config.yaml
model: "sound classifier"
dataset: "synthesized solo parts of chorales (CocoChorales)"
train_examples: 39062
gain_aug_db: 6
noise_aug: 0.002
time_shift_ms: 100
n_mels: 80
hop_length: 160
input: "mfcc"
spec_augment: false
win_length: 400
targets: ["instrument"]
num_classes: 13
arch: "convnext"
norm: "layernorm"
hidden_act: "gelu"
mlp_ratio: 6
inner_norm: false
subsampling: 2
layers: 14
width: 192
kernel_size: 5
label_smoothing: 0.05
loss: "binary_cross_entropy"
init: "small_normal"
residual_init: "none"
optimizer: "adamw"
learning_rate: 0.0012
beta1: 0.8
beta2: 0.95
eps: 1e-06
max_steps: 22800
batch_size: 256
epochs: 149.4
lr_schedule: "cosine"
final_lr_fraction: 0
warmup_steps: 2280
weight_decay: 0.0
Rows from block 7, named by matrix and row number. Rows with one number belong to one neuron. Each number is 128 + 24 x the weight over its row's rms, rounded and kept within 0 to 255. All counts start at 0. Numbers have three digits each. After the name is the row's rms in percent of the matrix's.
# fc1: MLP up (model.blocks.7.mlp.fc1.weight, 1152x192), inputs 96-191
# fc2: MLP down (model.blocks.7.mlp.fc2.weight, 192x1152, transposed), outputs 96-191
fc1.59 084:104112151152101115135130149100101136123106141137164101115066142114110130130159163145129135097145112173125170112136144174129094153175127156113137111117152139138156126107190111143138103135152155148155124107104134137156149097118114127153102159105141124097125106105098125160132159117081126114
fc1.60 088:175126126154103151146132128174094111162110121095134135178109131130112087127161136122108140145118143131121140113189157122146142150116113118134132157123101143119151125136125143140119130129111157101088148157125142124162127137151124133170170155150106091147159188119143156141126116117145120139
fc1.61 108:143065126143091139129145140140128103121123131124137150158164126117088142152172121161076132126132091135119127111113175132098129118153188119120123074133083147114149137066133122147120133122082172134155136128140124124093122124125175103109147122109097169126113078136126126110072104140102101144
fc1.62 113:163105134114174124097158140135159130112157136148118098147140106126111122146089122119130131116077122081124169129122175120120183115148083096114133079089100116148086119114106081181164151144125137077124126131118109167149105145126113119173104133109135190131130137127106087135149177124145115132
fc1.63 104:117109107125152118156126124120102150109157106131127138150147156135107130135131115149132123122126120141109113139140129136131162101133156093098124143122107117124133129100133143167123161169121153145134113116124162111061119147129129155103131144114107137146126158093095147110115104109113107146
fc1.64 109:115131116126135133189144115103133104119121111146125131133125098137121112118144139121113132117167116100088127167126121154137125117112144147112131114132152132143117129127133132129108072160126129138163116143136203156120146165151148087111163120109120149072141156103092113107123147196063114114
fc1.65 095:133140136130146102117132157114144151121140163103153116146114049133134156126116099107096151107118135159129165161120141149086117098135183087117116158150197086102102187119131082124117134138102140140129149103137169089127112113141143143125146119125105138121134124154129122126136140157122127120
fc1.66 098:096109146096144097089150125136137119107165086118126081128100158127114124135089099134126112064116101123118173176132156128137120098140116169084128093150096171122106159123093114095130103126156143119129100147109131147139097101139153139112097159082104116128080142119111093154123147160124111164
fc1.67 094:157065099124113136093170116143109144078138137111119127146143138102122128169102122126140159143112101133158126072144138112154115143130105169128140115119153109129117132092108149145126129098097118133097142126125180122140128134128103118125153127142133139103178095140099123079203132144125114072
fc1.68 079:120122071115118121116121104147141112124100109137164099193118136093087102141137088147157136127141098099156106124128130126125137117121155159137117140097152133146113131095071127134133150152121129159131098144068100079116141164108147107095137150139125196073150118097090134148159114137147153118
fc1.69 086:142103112150123127127183100144105150121158119134159099115102163090128123151093113147122134106163107154116130109086132124151151134146109133110111130100110139117138137164115114109181103137134080137107133160071153137104140138098155122121153135099093118116119116136120146107122114176095124131
fc1.70 103:133095111131140121120134114119128124127110115133157078175131127149079178138119149124134128131085099102177154146126148131071124112180087111097101061127146152106101129121114125175128129138130153132136175084138122140123110131113136118104114137093135139147177121120124123167132159150103143140
fc1.71 106:132154110108124125114134105087124151069122155116128130142134163124148117135148147090181182158098104157119125154173124125116135137146117157138127072121147128144118135074122134081106129119107127111116133144097144155098130145100137137138140129167139129150139087125126135138122141196132150103
fc1.72 104:106131141192109117157155111105114150083171130143129116105110138115137121160166143101159115131127125118113169133152114110126127121149105166071149178108181163119135111105127145115102144138124148096149145180151097160133109133125127134142084150112084176135124134098113111074086136130126102128
fc1.73 101:115093157154116142132105126163139109098132102098134122116151163095106135176178105123108129166136093138147126094106177126134116119147181089107114143130154164152148117080142142105144158149101128160101132131179076088142103101088131138129154126126114171190132140160105120120136139110122095112
fc1.74 113:125121117167130165139119107121141090121097129141143113117111111101162114139168138139181108108138114134111096111165116116118138152133107126116113186109192156139130122087126122139102124161116140089142165151148072112154095124090152132121096143131120149139160177094095130114095139119148136078
fc1.75 095:111085121145136086064104127140117119135133114139130130125139164144117126158133107128114074105178137143094118120147121111108127120152103140105117101155099165094174144139139103117135182149134076129145108142109114101146117116154152112142135097143126107147123152088120130150105127144153108122
fc1.76 097:090129147146137188105115128124175092157137147140078104106135124090112146120114109118097123110120112107099160098150106128115114102114158160085168135130152113074128100118126122130110147120114144142148131169106091154094131155126087163117146143110136134090121132084155077147095122156156134113
fc1.77 096:139128156159135111102172098098158110088135123111122099085113103103088114163170097125167133116145092124139174114134144119142109147149185138139149143116113169138129136074150130127125115122122143087105119125136139176170096102126115143133110166127115106160129134122089131127107153104128116097
fc1.78 085:113105112109151131138127138131098128155141112068129145116084115137085123131164153126096150143139126120105148086169138112148159136209156124128105121156137113112164131111126164120101152135088144137159156108141116151163066148098177149120109140116115140096120136114086124141147158152113139141
fc1.79 085:101156198121142121139116118136127098096112127122115138111126085159121157112071099121127156086121175101140106129062135179146132153123142126118151150104124180149126116122140118140166140141112152131137176100127150101144147154133121130148135093082114136138085136127094164158109125133134143122
fc1.80 119:137082115121137138117133119162124141149090118103151123136142117127131132132155126147049183140183104152120141121149147139130109117128152152139120067093102148153123161130114114144117107160083137071146166114119135130090133125118139089126102146148100138123164102119095106109089125125136098122
fc1.81 116:125120100174177184168119128100094093112095131114127093136127134094125129121162140095134126152088136097126137138099118139095104115171155130113120097104127114101154145098156112147136125114127150109147118134105111101094127175132127122119153118115178152088104119127136075129141142147119079134
fc1.82 083:156148073112122144119142118084112138139117120109126098087136139098124156089057123153130110121116100129161123113150139159110158150120108131108112097122106145117135119157120182093131123170112127112150144147138080128115125152141139121107150141121114165132101135088102130100105128092172127169
fc1.83 130:107101114156114115132120149146076108189123129130156112118131135129148112127116178130121092116145152119107113104151140129074113118107136120115143174097180139112140124129087110162161152128104133128108148119125091116176135129090150150142138113121078141109141211123135114115048139138128130133
fc1.84 085:157113122112136094109122132145121113152079124143147088161115142106123120120161133159167151139123150148119153093115153120099111133108110140099139139131157146099105143044164140164150156122078149121190107115103153103186089123144136106145128133142091140102158154115151100121133146097142088132
fc1.85 100:113091107123174129159130127142129139129126111146149140107143149115103130153115108135098148118120104100133126136108124133115145116115082198135112113119092144112147141124128152129157140112112163068138123143149136143131132116124139113150131165091108134122163153117100123132098163157127117151
fc1.86 125:107082124114114132138154121112118108172102106125163073129095135110137114097080180122123120117084122136109097064122156111070151144152151127107151111136157131133139146098109133089154145107136123118164120145127143104159115160124156111102126142116106141135113189113132105134104119139130125123
fc1.87 098:123147143134139090091162121174148078129113113116141091104099128123121110143159118122107112129138124132160149109171125103079137129124121151112110167147139127141130126078163176172106077123126142113143144133113094136168094114126123150128127127094133160110148186109096095133093154142126100115
fc1.88 115:156126147159153140139117146144123084117124104161129133088099137094146165137181124111128111143127152110113133104134183144117125137145158097130152176144163137122126119074127128103134110108079114074120139135148096130180129105156111127128129116133115169135122180115119132124104121110153103107
fc1.89 092:121133139123108079180135102073125132108105093122136123130156107113150128101094130132121134113087132119169159131135162167127186128160120121114135166100172136121150129103135155114137087159122154091142157145149134153168132111119163151111112144100120124105109146105100178152157142212125110101
fc1.90 107:119128148125149147151095071120118138088121154137129149167169128085113180148131101152144153125064136114098180113136135104093097098125141166096114089129107107091132123100151145125114118109112132102132131131092091129107125133160114156138143112121164117130096105111133093087116144141155122108
fc1.91 122:112065113130125160152149127137116143139120071152151112171148108108074138144176117159064153159158118115123107090144145118133107149124174150118119057126110120115115131147115138159124150120121140094145139128096159119104118141106124140105111126136126131130094068145103114108078107132120128097
fc1.92 098:095089111146181130164111098137106124163124109141142137101161119088138154129119101139134116117131123140132117141168160146146191119123106131113105179151106129134137155137117138108158118132144092075138138128060111165062138136096143136104157104100117143114118121103132119126106149122124140135
fc1.93 095:149140126181130108134139091135133133123155132116156121081118169093104128156150114088136115102166128135141138137152148111153148130143080165156126135128159128119148119103137133150121117155139136118149128102124145147127086119133125124165123146125194172127118149062126110158089144129136123122
fc1.94 096:123120126087130087109130126147173116136097098118138118098130130152120156096149111162128152127130118144157114130122142113118149106136121142130156147108155165140135160154100100068145101120135127156086139153135123106139127100157098083124107112118102148131147147121127089146108109140141132136
fc1.95 085:111123078118174120119145160118133109184133125148109126167088146137129153081155149108087167124134116165106127097141137176156110159187160160137141110084120131081115145139104115160156168147121120138168118128131153103131148141107129110130124130164134171107142098115153124156187099140142115116
fc1.96 134:153114136160107143139138088146101094190125120119111124088148149132146092117144158095112081129157139102078126116144118121057133143134130115134139160125176121124117111121106111129155139121134114149148164119142084116174125125106137120118114150115121138101152183110102113143061141138097130122
fc1.97 100:110100167159168151127105093119111126142117131122140073102127103081071094094143105112100141138126120126168158127081140127123188125104117148104123100113103115116134133134140115108176121110142126122128162157102149152111118125130143119118115123080105123124129141154121107147141129122105126121
fc1.98 098:128127131125102151106124117105092112096138113142150105183118149142117189127132113138146103077144107118066152110106129125124111138162114180145126126112168170107146136099131168127153163150114121108135092157111130091091142137126105087131140117174141132179176136114096149156174158149141128122
fc1.99 092:159126127115089121149151153094119110122129142136121099154131148128053139169150144144149124148086121110117162119110148097102143142157099096104136083145132145146137135113093133181143150183052124112164142132092116126135149154118100137135128109103133156134141166128105110134096173157151097142
fc1.100 091:123109153120147172150087122129076109143139121130149102140119107092100173136154111133121149162123152094123135105108097092109155109123195142128131094073125165093104109091113105133117151142109109138173118127091133090074111123154158134125159100099132178124145164135109129153144131168176144094
fc1.101 122:118095141134152136083118104119131085158128104136188114137161126128132115097114164154119117104135096075111125130122153134097110128161156120104136129120129134108159167130116129056158080144122107144130153153120074099169100121107119095123147134135080151130157175102133082099113148134119106119
fc1.102 092:119098137145149172107093152126128138134138110144121135114093147081110120115110100125099122153156119109125136119157114141108198146153093171103096137119137166107103134112109112161198115106098106114144125117171139116105153111103137116129113108075092163110111111110087118140140139103122110130
fc1.103 082:107100072124113141137157130129129142168117146148147122147184105152152146136119113120087178105123125164155107139141157119160110146111134142119100126121151129130140145136119166132156091144133150127117134150146153127178117118144139125116159123101142126070092139107114092106130099083138108130
fc1.104 089:095132154174130108180130145155092098115116121104148102097089182136101131149143134136141110093099134122114165120170112129120122108120128157102130132120189118158127098120146142188071135132112119116120137093128123147157104125091143101153149147105138173116101160136131119145155155130092126127
fc1.105 080:080150137156147130105128102146122099125125080152156103120157112119153146119096148113135132132118127146119148125131143138125148129166097111113129130128103123116121155120134141125210134118139144088099113121097094113078094156118113111130122100098134129124104140107134127123082150114110123111
fc1.106 095:126115097114106131117134105127110140161077110118155082162147137112112134136161146121092119106162104142112143098146141146123137142141163135108123103136158147139101136112094123094143128168124144092133114103141132151096116141116128119162089127147134130091144166138084139149200145141105149130
fc1.107 099:110132152150135175097109143120112174150087105111164124134124086128170099114103117129106126143156130131143130110133149122078130104134129135128143124118144137113141126128124103107090148150109119133132088170139113189164127141159165134116041150149121180139173124087107064107092138095086106096
fc1.108 083:139102209137111109106148109065131126126152108135129133167151105108115131105110154116093125119112115121141102174161162151114124140115135126108138083141087125138103116088139145132132121129168100139151133117171124114136142108071161170158124125096123126087152130108101142112134123141110149169
fc1.109 101:133120124137133104142157118119150100145180140130146131128107128109137129127053142158107114116099087143121127067142122126138142170159106141107114130124156154117140131130148155128142101155099182139153127128136148133167136146078179169144121120086127125097132180087109119156137135165100115086
fc1.110 095:123085143142164154146128109125148134141115134104132077139125126118084138142120102077123146135127119124154171099111126098092111082118148170120115105163117113135088102108154145129148117162149118089150113108170096114124105115088098113138138121095132185119139138090088113138133167155160164104
fc1.111 098:136141132111140169113156103087101123145118135149117138136134084104137136143159143130138188136131116111124090108112106129132176069174097116167122148124156085148151130121153147091165128136076110066140169127097160147101133135127154104111130112120127159101115132132097142116108113156130104131
fc1.112 094:142101122140130102130128139092101135092134119130106149128131150083094142144125133135149087152137107134146164122116162142086167102139175151117099129162105152113108129145148134114160131145113155126134165074092129144083102119106118155133109131103122114114087132129132115143146129159111092127
fc1.113 090:140160108094125144138134119092123146129120110159123103111124102128156133124167148129132154188125161160127110096167126197089118129178109097135130120136149168125118116113124124136161138114126144058149139166129104090128142133146108127128148057110135212142116097141134112117120097124098112106
fc1.114 080:123140143111142135090192131110134127136115107123112141164144136129128140142133139074121150112106090120139142126140103108143125186144126146134138162114166093125176146133119150093142125133106115131121100117080130105129117183097145132115173159133113152147145173121120154105133170083135100122
fc1.115 127:103076138129135081107126134156134121122098076111167113147123100114122114120144087142096164109184121141131132113114133126130124137121095123109126074151140151116118141131137117150141116149137124103115136103113126127116118097105118034146115141127086146143178084159114119166117138122110102133
fc1.116 082:159106094120126118128073137113156102118127078129135101140111105153122140117132089126109098091142080121126140113102131143132173138145170132128128141102127100080136140122133120110150131144146085128125144119110091091130139089102164145148061107114109074106152096108146107099143158161106087114
fc1.117 105:137098148126118167119102123116123129134093132131185156086151073121125148180109141145128181143099114155091154088137144065116091099098171201120130101129145119081122115114142114138137141128085135127168125149116067144130164152108134157140110099125151178145085107132112072112145126113117123115
fc1.118 101:109134088101145139153110107140118096131140115120133126115155132101095161138114098173164121101144112145135173124115133122104071128129113149158131084153094157152143143113128146155157140122101151099130157125110102143115104149094138099130120128137090127105100150118127115142144168201135109116
fc1.119 096:120137086129166118129078141167087137093185128162112087147094137086076127121108136138119128137111117127138160176110166135136136105128163123104134143143106128113091105131103139145148151175108134095097138122126159152123129117112146099158130125108116177113126166123125132130155199116147121125
fc1.120 104:149120141121150102103099119104126134129167114138168087132121124120110130160146112083108153124111112120108167126111116125115175122148128139112124118125155117127155144090115125151178179167117132091159120117123117174161134128107122136116131091138140170092125154134076083095123153131147108092
fc1.121 105:100152134144135093157145113135081146134133159115116139149123165128100116105116160127093165104065148141143127141133158098140142146163105147130120136109093108158138090106132136105180122141064125080116101155146154168152087145113138144172078123081147104122156124148090148139149126187130079111
fc1.122 118:129087132121160097147114113144116133160166121128117101152120116129088130132134119139052109101118126140165168098114125134182116110139131099102124160141137131105133122111138143094141134104113112114144155135107131124101091133127115131121151136110137132126126130113109132172117164153120093115
fc1.123 093:131134099114131131176130098107107091122125097104128146085103130078134090144137115128174097118141084144132127115162140122117122154103132129077125148160152109122125152068118140165161178119137104094115126124133128130181124138139156107120128134104115146105172157088070143134146109118109108069
fc1.124 133:109124105128140117149121108117169120149119103127146123140119157113107116133107172119111152138120152110125147092091164135132130121164127121090122136139178097129120154110126131142158131111125141109126113149140151153129110151131116158124126089090098161087111165082107130147146139127122088105
fc1.125 107:128086130117096132132134116132124124093134105123120121125132173126088128147152101148117123145148127165141104134126163131119128121144135183112131109135111102120146129081137105147156125129134173109163134174151107123069149105154130084128104116105105184111098088108128115127076118130118163116
fc2.59 084:137095129116142142097124107148170127143109099155137134165110143152092170113127136111188179121139131141121082146140132132151116068131123127119127142142151125170152084165138141164171112112114115133106159137114135104143132120119205118150114120143147111110149130129112130132075105112110131091
fc2.60 074:098136138123176131138146124148115125095138130150122103134123102122142125119149105139127116125137112133112100150118103141120144121144142156132143151140093123100145116089092085132136128108184111015103102135127124143075153128136108122154141169126150123121114189110117127087130130096176115143
fc2.61 115:140125096133094090134110132136067119128133168095096121095141092133141123124117134120114140117120152118109141155122133173089168136123152117117137099127169096109108183103141107122153115179122162199125143119149113126121130148117100144117150088114145137136148055140162109191123174164136123130
fc2.62 128:143088096157136114117106141124189127122121097159144146130141135109064132118146093101120141127149139122138161140128149130136121129148103170084090077154207132146152125108128160137123109083160130135131140153111109142133144117141153130130122124118147125108110100161127093122146093098115128134
fc2.63 097:107158120138101160100117145136102146122135162167123146137146097191095113145128106120108147140148086140134124098122143114132105108125151151130084166125171142101126174100129146128095155222089116154142101152141149174136127110128150114098092123126088133127113121085111120117113153155150133121
fc2.64 087:121148126137147106141127128141156102083085083113153139120108140097144156093155074142135135114165104159097137157147108088173150179107121137141152137135115141152146104123126166124119117129151124166116146140124102131161133097138164131123173130139109104164143149159123074136140132154133124104
fc2.65 115:105118101145103121136108133127149119136179126105128135106145058140132108141109121086090114146123113140100161143166150123111114118130177083141142095164154150116105179120131125115118098112102183162111067125158089157116148111148098132121176116096110127163092093088155112136078161161147096142
fc2.66 091:122072135119124149132117133098136151163138127154078111110179159137088121122131172082119169143128116085135159113084129155113133044180095131100107120129153119131131116114105135140130127110093116101120120136165154115137150120113143160127124099143155111112142187154120090118112114132179151118
fc2.67 084:140164113094136107146127173126131147174124151138105129129132076064110131128137137132147098156135127082124103117105110138136120145100118122092116137117094134138085119161138102128131118138145134201114124106139094109133116119125100149113081124126085157130127134164142126165096079121122085091
fc2.68 078:152142160114156136132156145126125147142142108112095117170104128184088139129130130148145144123146142127086091124120132119136158076114131122118129162123176111131111118130147145119147130147105104219119139105105097141125129137102174138164144135119170132144147046120117119156085161123140114104
fc2.69 064:105122145094148124098094105152125107142110084094120137131122148122116128175097125118166109107138124157155136109196131123141141093147097117164104123139153111196182166104101146142155094110146092104117097140141162137132113109121134143135145135134136104161142154155143111137156110129100145107
fc2.70 098:089135080157107102112090120129162093124103094155141143106122131081059124102164094095145135141132150117150148162133143106119109149145134167105091063148155135121164144132100131106126100089122135144189132119089141155146140171195157153122128124122136131110105073157128071123124130118144115132
fc2.71 109:084118134100144138130136145123119165174146161137146100112129130201121143141149109139110090148127125116112102106144107115123117158108089113118128142089120115117121138161147107102142129153178113207126158103110096119154118125121119106138125141101152124120113090100145124110117062096094144097
fc2.72 095:146159146093121116093101120100132139161103107136132152122164127171123132128116101085109188115108117109162145119153130151119136106120111113154124101119129121161103135144121129183191073142115133069135118140137181112122134172154162138128182113154102105119132157118142138126142127144145122124
fc2.73 085:124114135126136136106089110107059154166143104138128109104138131115114140113077135101125142170109101136143081124126140152132119128136181126125090183136120109152125151157144140115115072117126148067100117111156154100134130127144135142147110126123155137081102225143140125140125104091093187133
fc2.74 116:135138167091141147089138149106143124134153073152137115128153141177120160117119119110138113135135111116136083120113105140146140083137124126093139165146108134159148127156131114124173132139162111030144127125139175147141121121132134133135132125136107149105128236099139138106119109098110150114
fc2.75 103:147127153127150138100128118099107120084114097131116140136187167225131102113135132133124122102150102100133172121129133135155111112156113133126095146106095146100167154081107144158127171137109119062138125120126144173117152120141153149085124134104100118104119169132106115096167170142167120116
fc2.76 097:108128144114087143152095084116139143155103137130106093125129121079188087111118149133119113145114093142115164108075134144087112130126144122147153160089083145101109101163134118114128156113108110070138105144102171132154101158120113113136108135131121114153157139148152132158138086143143151110
fc2.77 104:132145127109135118091065120140100128166152121137154141145155148139104163154067170110127156129104133132135109131133117148132148138123095142116101137141124114173125149145136141156175089118132157091115112117147176122127137134157136121128149127144111107113125198143117135166123098131106158107
fc2.78 080:133153108141122145115069097108108102123112103127152124172115181129124138126082149107156180138098126178128119130115076153126148106094132135098137128148156133150129130120178117164179109136081120066110158120116159123112142146149147110127173095140151127099143127133116153149119104154103142089
fc2.79 065:144145160161092112139120140101111105147122127123106116091164122069147142117116152118125133138098152147090129140143134109105136088120112153136115176118056154130132094125105085102102097132145182145148111155116119086116118118153129132103091089154127099113150151166133107115157135161114154141
fc2.80 136:131096112125123118127134133132117132107110123085092126140105128142110148133131128146126135123129163142096097146128098116121141135131120116099167102132208107103121111108143141132105119152143120186106153120094092115113107140105153127141124084113140127129147052138160101172119190143136141099
fc2.81 136:067156121130092159143092132096126136168112152126123108097132134083128095106144163124164108174106107135129124098076134143108108098149129086124128122120119104103125131142152121110122137107105110182134131124122141142141086154113148097153135104158118162141168089164157137138133106129130091118
fc2.82 064:152124167129143141093146099125151130133158118128123114122174146195120109115092139107103103097123119145137127109164119093145163084109145157156163149137106144136102080131123149123117103123149129101144112143125112126106129098144147083164164109158162120134176200168172093106145105148119132105
fc2.83 144:136113147099154127120131148137096123114128079133121128128116133116128116137090073151129096120113155144134102127146102121144119136147146133121186138166131111139138105138138124095130116157200134011127114121117110090121104082076129141138133131112137136120146218121138115126133153119095145113
fc2.84 073:144136182093141103117111119137144142160135100115137118151102152133099177127099119115116152119134152127111071135118141139157138100074123124110094127139117132141138092145121181148162079125175133072116145137108139143115110114099171168156124135159118109130110157124138119119126124106145161102
fc2.85 112:153100114140126114128123135122172120167140082122136135099118108127101124148090131078091109176113121099107154139132153149137109104149121161108127106125236133134126119108112157100143086079106163092119110124163088086101163105123128108106139122128119128123115115140159084112129105144117108133
fc2.86 148:138070139131154115123138092128122124148116092125113134157110151125130148093122106133142134136119140116124095151142097132139099134137115133100160136147104103159113115122123139101099104124203135086089144129122110102139126102088161115152106120120175104113142226133151109148114110131120170101
fc2.87 105:133157147114115133106119108112121116125117078116166117144137161125084130132081113121133120139130176123155105125162080141150157117116122147115127141164105124162151125109147115130194119130149113037123106112124156085144149106144152132116174115163119125120108213130117174117118128113108133106
fc2.88 128:124140125105143156106103109106141117133140086131152147124133145092105110133089116099124109167094141128139105116139110126122131096114136135123147153174103129136129127135132126128191073151165126003128114114119150104125140117124106130131153119128145138125115231116136133118116093112100132125
fc2.89 078:157116131142090100146132112094136152113111125109140113140126112105188131137116108133132110088127145131138146108119139118151167147133110102150156128107092115098087085110100108105121091163171133082140149147123134099113125127134116103129096108154174113118103159097149108144108114118092181144
fc2.90 112:085111131104076143169115125094138135161113151131136114122135123125146117121131145115130126154118146133130153119088124154080123133092106120136149132104127112105109133123169106124101132097108109230128118127112183116160114154137145101143139132156128112139151049153143172135119069080142138115
fc2.91 135:116111089152135094145114121127092127117101135104070110114113107142137127131124135136139137128099149125113112148114113147109145131133132111092129095131200128110099129100138138132115112172134139181109150129119104133106113162111132124135142079126133106128143050148170099190121184143148144132
fc2.92 078:141156148113144137123141130098149111160168089119115157110132127124123154135117124095098089137102123088134102114123163099161139089121128135186125129130183132131100092149114161131168056086127139117137149129119123095087102096112127151140168106172126157159095091103122129095110133106133124106
fc2.93 095:160149128099110128093112098124115138127126112104138156135115126151131139165089089105102127103095169118169153121161131126131165109085119122138124115119164137142109130124126157167169066124120153086101129130125151091128136159138168128120179104154107143138124116110159163137133121155133137109
fc2.94 091:135154146168131097153124106106105110097128154096075139117167139121206109076132112106104128128107069130131174167130122129107127131126163126161136129115100143130065146122097089116129081168134140068099121125161132150108109133117117098103096131115135123130120135136101084145140157194151125140
fc2.95 094:131099146130132105138134121153107148133121111144105117147089124150107149118106152127153179089121170107149072125122132144146147112122136132109125110127154114126128114152141144152122131138165117168087124115088126130140076149127189134165124132102140123141156084118133113179085175123147145109
fc2.96 159:135123157076169132125127146162138106129148061132150122135110133136116152139103098151155090110134140148121090132160097131155127114120143120134171161153115105143154096145147156086126133127186095056129142105118106104115102080086131143144140129104139129124152196106141114115110129095088130112
fc2.97 078:134119103150124128102109164149153142173163111131122128134140133131093131111127179077111180153128111146136103111115127150128123083153126126147106158123149116164141111148123137102131093106129119131109136119150143124155139104118182169154144125140133125130143140130090069125117111110098131152
fc2.98 076:100123170119142149111132151104143165160110131118123139121139156167090091109153166099126149111157080121145147120119141127151081101152102104104071115115111118116133113145124159160093176092136098190108146122121130184121110102092179117112133126115118149125142117137145101130112091099145133108
fc2.99 080:124157107154111131112076122115170082114107107145124162121123148116148146077164097096143153105121142126137127170124135095151106129140126168124111035131183151127117148127108133134130104104113102169165138141129134142105147156156143136159136140154146127080126062150134093128126124130131101129
fc2.100 082:103130145128107151170097140115126137120139131125126093084139116052145094110130181121121103185143117086111176111115130169093108096145158141159107142102130155114112145172156093143119132166077134096135104138137132138141111194116081168108135139103139153147130157126125128157154140130159147142
fc2.101 112:144092102150134124132109081137118104116110101155126143164118128123135128115129080121104112134137117122138140147132080133137123142122129140118159148148112135153097139094105126094080087164199168059126122109137112101124114081095122127122085121129182120114125208136143090163135139155093162123
fc2.102 075:138138128112176147106117133096173121160119096108135164095096093184135150129122105099110101178131115126115117160146195106117101097162134129161131087139204111130101110133127163129136061109128194149132163114140119138072119111135131105136137099139128133117117124127130113096111126117136125136
fc2.103 067:106107151127086148146127169144141131072144134099128140124119092058055092134092129133127125165133133107112135121133116138137158188132130121116117131150086122124120143143134116092143114099135117049113142119124054108082135105114065145123143148125157152123128113123117166115127108120103121138
fc2.104 083:134121141084168130129110133133163105151099111116152126166124159169091126135087153106119153135083156161135127167152126128137151118103148121111136142127125146173112093165131137165176105126128095132132142107099170117143126137134157132128154130170129126125144160136120155125143119112132154100
fc2.105 061:151161156138127106113123134128115135152144129079104134087132117152115092144090096126140127110151116093108103151147118099137106105156150165167113105154149153158166127188136117099177156149139114159151147151104170128129144145149154135136147139141083138140130062122154097170134119098107147138
fc2.106 103:136100152122158143122109143123144138133094077115090125159102127160085160115151136136141159111124118158113083140160102139161118076142094122107124137142153122130161085133154166150110127120148101175086162125098117130127093114149183105168118127092141117145167130136135099148116117149137110106
fc2.107 081:107119147158128150105144088127129157115151109130151150128094118164065143105121145131122069092140134117123135085105133156127105109110135158170129183112102119068149115119141121111103130136117122068140113150147124136101102133116097106083085150067162131149131159112123145114150147135109131167
fc2.108 060:122152088162137109127118111136141149146137148138139171109131088143046163125097092111082153123102121134144153138119136098097131182110109128139105103146121138115142080151140127115114104108108117169153146134135110124135111140077138132168090131184098122123138156105108088165105158158124109106
fc2.109 103:128111123172121093138135119108122107114070109090098106144105120104120134125112126127097143137091135128153129110109151115153130161126105120100153106092128162121103119077123128111114077167151142108152123138121083108066118139110112091133119103123141091139109121123145065148145148165151150115
fc2.110 084:151090159109144122091131112129147142109114104130129147160091166130121119099140176110152141120153133100096118124125136120146115124131131134124142128149126101160149083158135175123113184086101091162109160135087133147182126138125196114175122127121149103142159115157120134118111125153134133104
fc2.111 099:098156122098117159109143181137125132155126151160123080098125106122125180127152159132154106141141137135114098104067128118157107063164089082121125098149128105166159113148162098091117122106144132123156158119116128119116097088120144120158133108157145154132141127111150135113102093120134108115
fc2.112 076:173156125153100128133081112140107103144121157138149162097134128148104133122134113133104184140132151136143135125107126161118090145118133143153127127128219128083125147101111115150109139186101120124163117143125157156106131139110154149124076120136152101121103098108120146158134146143142122135
fc2.113 095:111159097116105115100140186134103167109137129157062108107137118128169151100158142152169105147123081107118118094125157125123142116158094080115124112118105093148158130141158078126131139140097099131117157124138160144140103125095128130165152094122133164113144111102113116139133150116136115112
fc2.114 081:139134137091161139125141146125111115113152121144146145111144113132132112132161106119116102159143105088133137123118116153135124121184161159106127172130094131117142156172129101141114141164146129033126103151126096159111131131120126125121122127083141137143111207084113115111108109122124143131
fc2.115 153:148100135144131111168111095126122121083127131078056125130100125098140075106118143125130144142120123125124134138082118161081135121142139111125129111137140122132099120110131117143118113140092103194123138121123129130130107197111144114147134107127127108135161050142122126184128198159169140141
fc2.116 062:098118177147124108149131114143100127132107098106131133130075116091115166124138144121106146136130141174104126116087144151156107115143182093146128152138193120109174130141190130152119139156093159156146147132105136204124105116146170132144124107102120138135107138143120146150099131166165156097
fc2.117 089:099130154132131137167093105129123158102142118136123156108115118100149123098127158101131136143167143105104117096115153140124083091122189169157171147122156132113104120144157113128119159146099070189135095155152203156142126155135156127106127188108143129152171096134125180098094126121112133139
fc2.118 081:162124131129122166146111136109113117134090107126071102125168133120102100105128183125157171141123106120123131124120144117120161068139127106112096081103143123119102100119139117148132157140100099160119155111126162143148114148085134136145158093131138132146148109141123129149129134143155139112
fc2.119 079:144143146148114155114117139136133142123113148125161145143135161185089117142126106108091174094123139118169144121107124104131113124116145136132119135104161171103113149102128107137099141212097132166155116126142150161114116103122149148125113146133120120141155120118124142136116160127212104108
fc2.120 102:128080113156131127134116121130164114119125116134109134135130136172081111108150140090131187143138111097103116120132142174126099058164125156119127121150181136138130091125159162110111107106130135167085128120155087134135147128087160111135096099115188123121132128127129083114124113132128128135
fc2.121 088:148117149124164079116092154117140121104130102136169157103078122112146165125139108175144103107136169133129142162154143121123099126119093149108151086096165112150121107124134148077137110146167148146155135126116116127121124110152140112142114130085141134088145131098110111154104131059091159107
fc2.122 140:131137133150099152112121090112133158123141118118135179116140091163129129131115109122068134133153122128125115102130161128133117106127166166125138149129191152049119140111114131154103131194088100155152115157122196153112144171118130112097132145118145108123126122100119144118110159155123112169
fc2.123 087:131115152074115145105096159126106132123125063152143116178166147128106140131105131090152172111113132142137105132135092139145159126102116162138101125178137133139157129140116132175173145149116104108118139116126161151148130145194156109131154128159153106135125163125129143138112140106117140113
fc2.124 162:132113080124136129159103112159142086119118099113102134152137144179152120099159113075115158154116107097140136153115104156108118108102116157117141105111093176183095078117114129126085113182126110191131138130151194125156116174152123143138125150145140120110142182149094131123134105135154131106
fc2.125 125:151156095132129097153124119117119135107135139070064117104129095147178118138143121121124129141099088103111144124130153105097166104120147105137147078113183142131106126119162127150146095136128157193128116114121100115129100138123099136127142089131102132134111053110154090159138191142129129132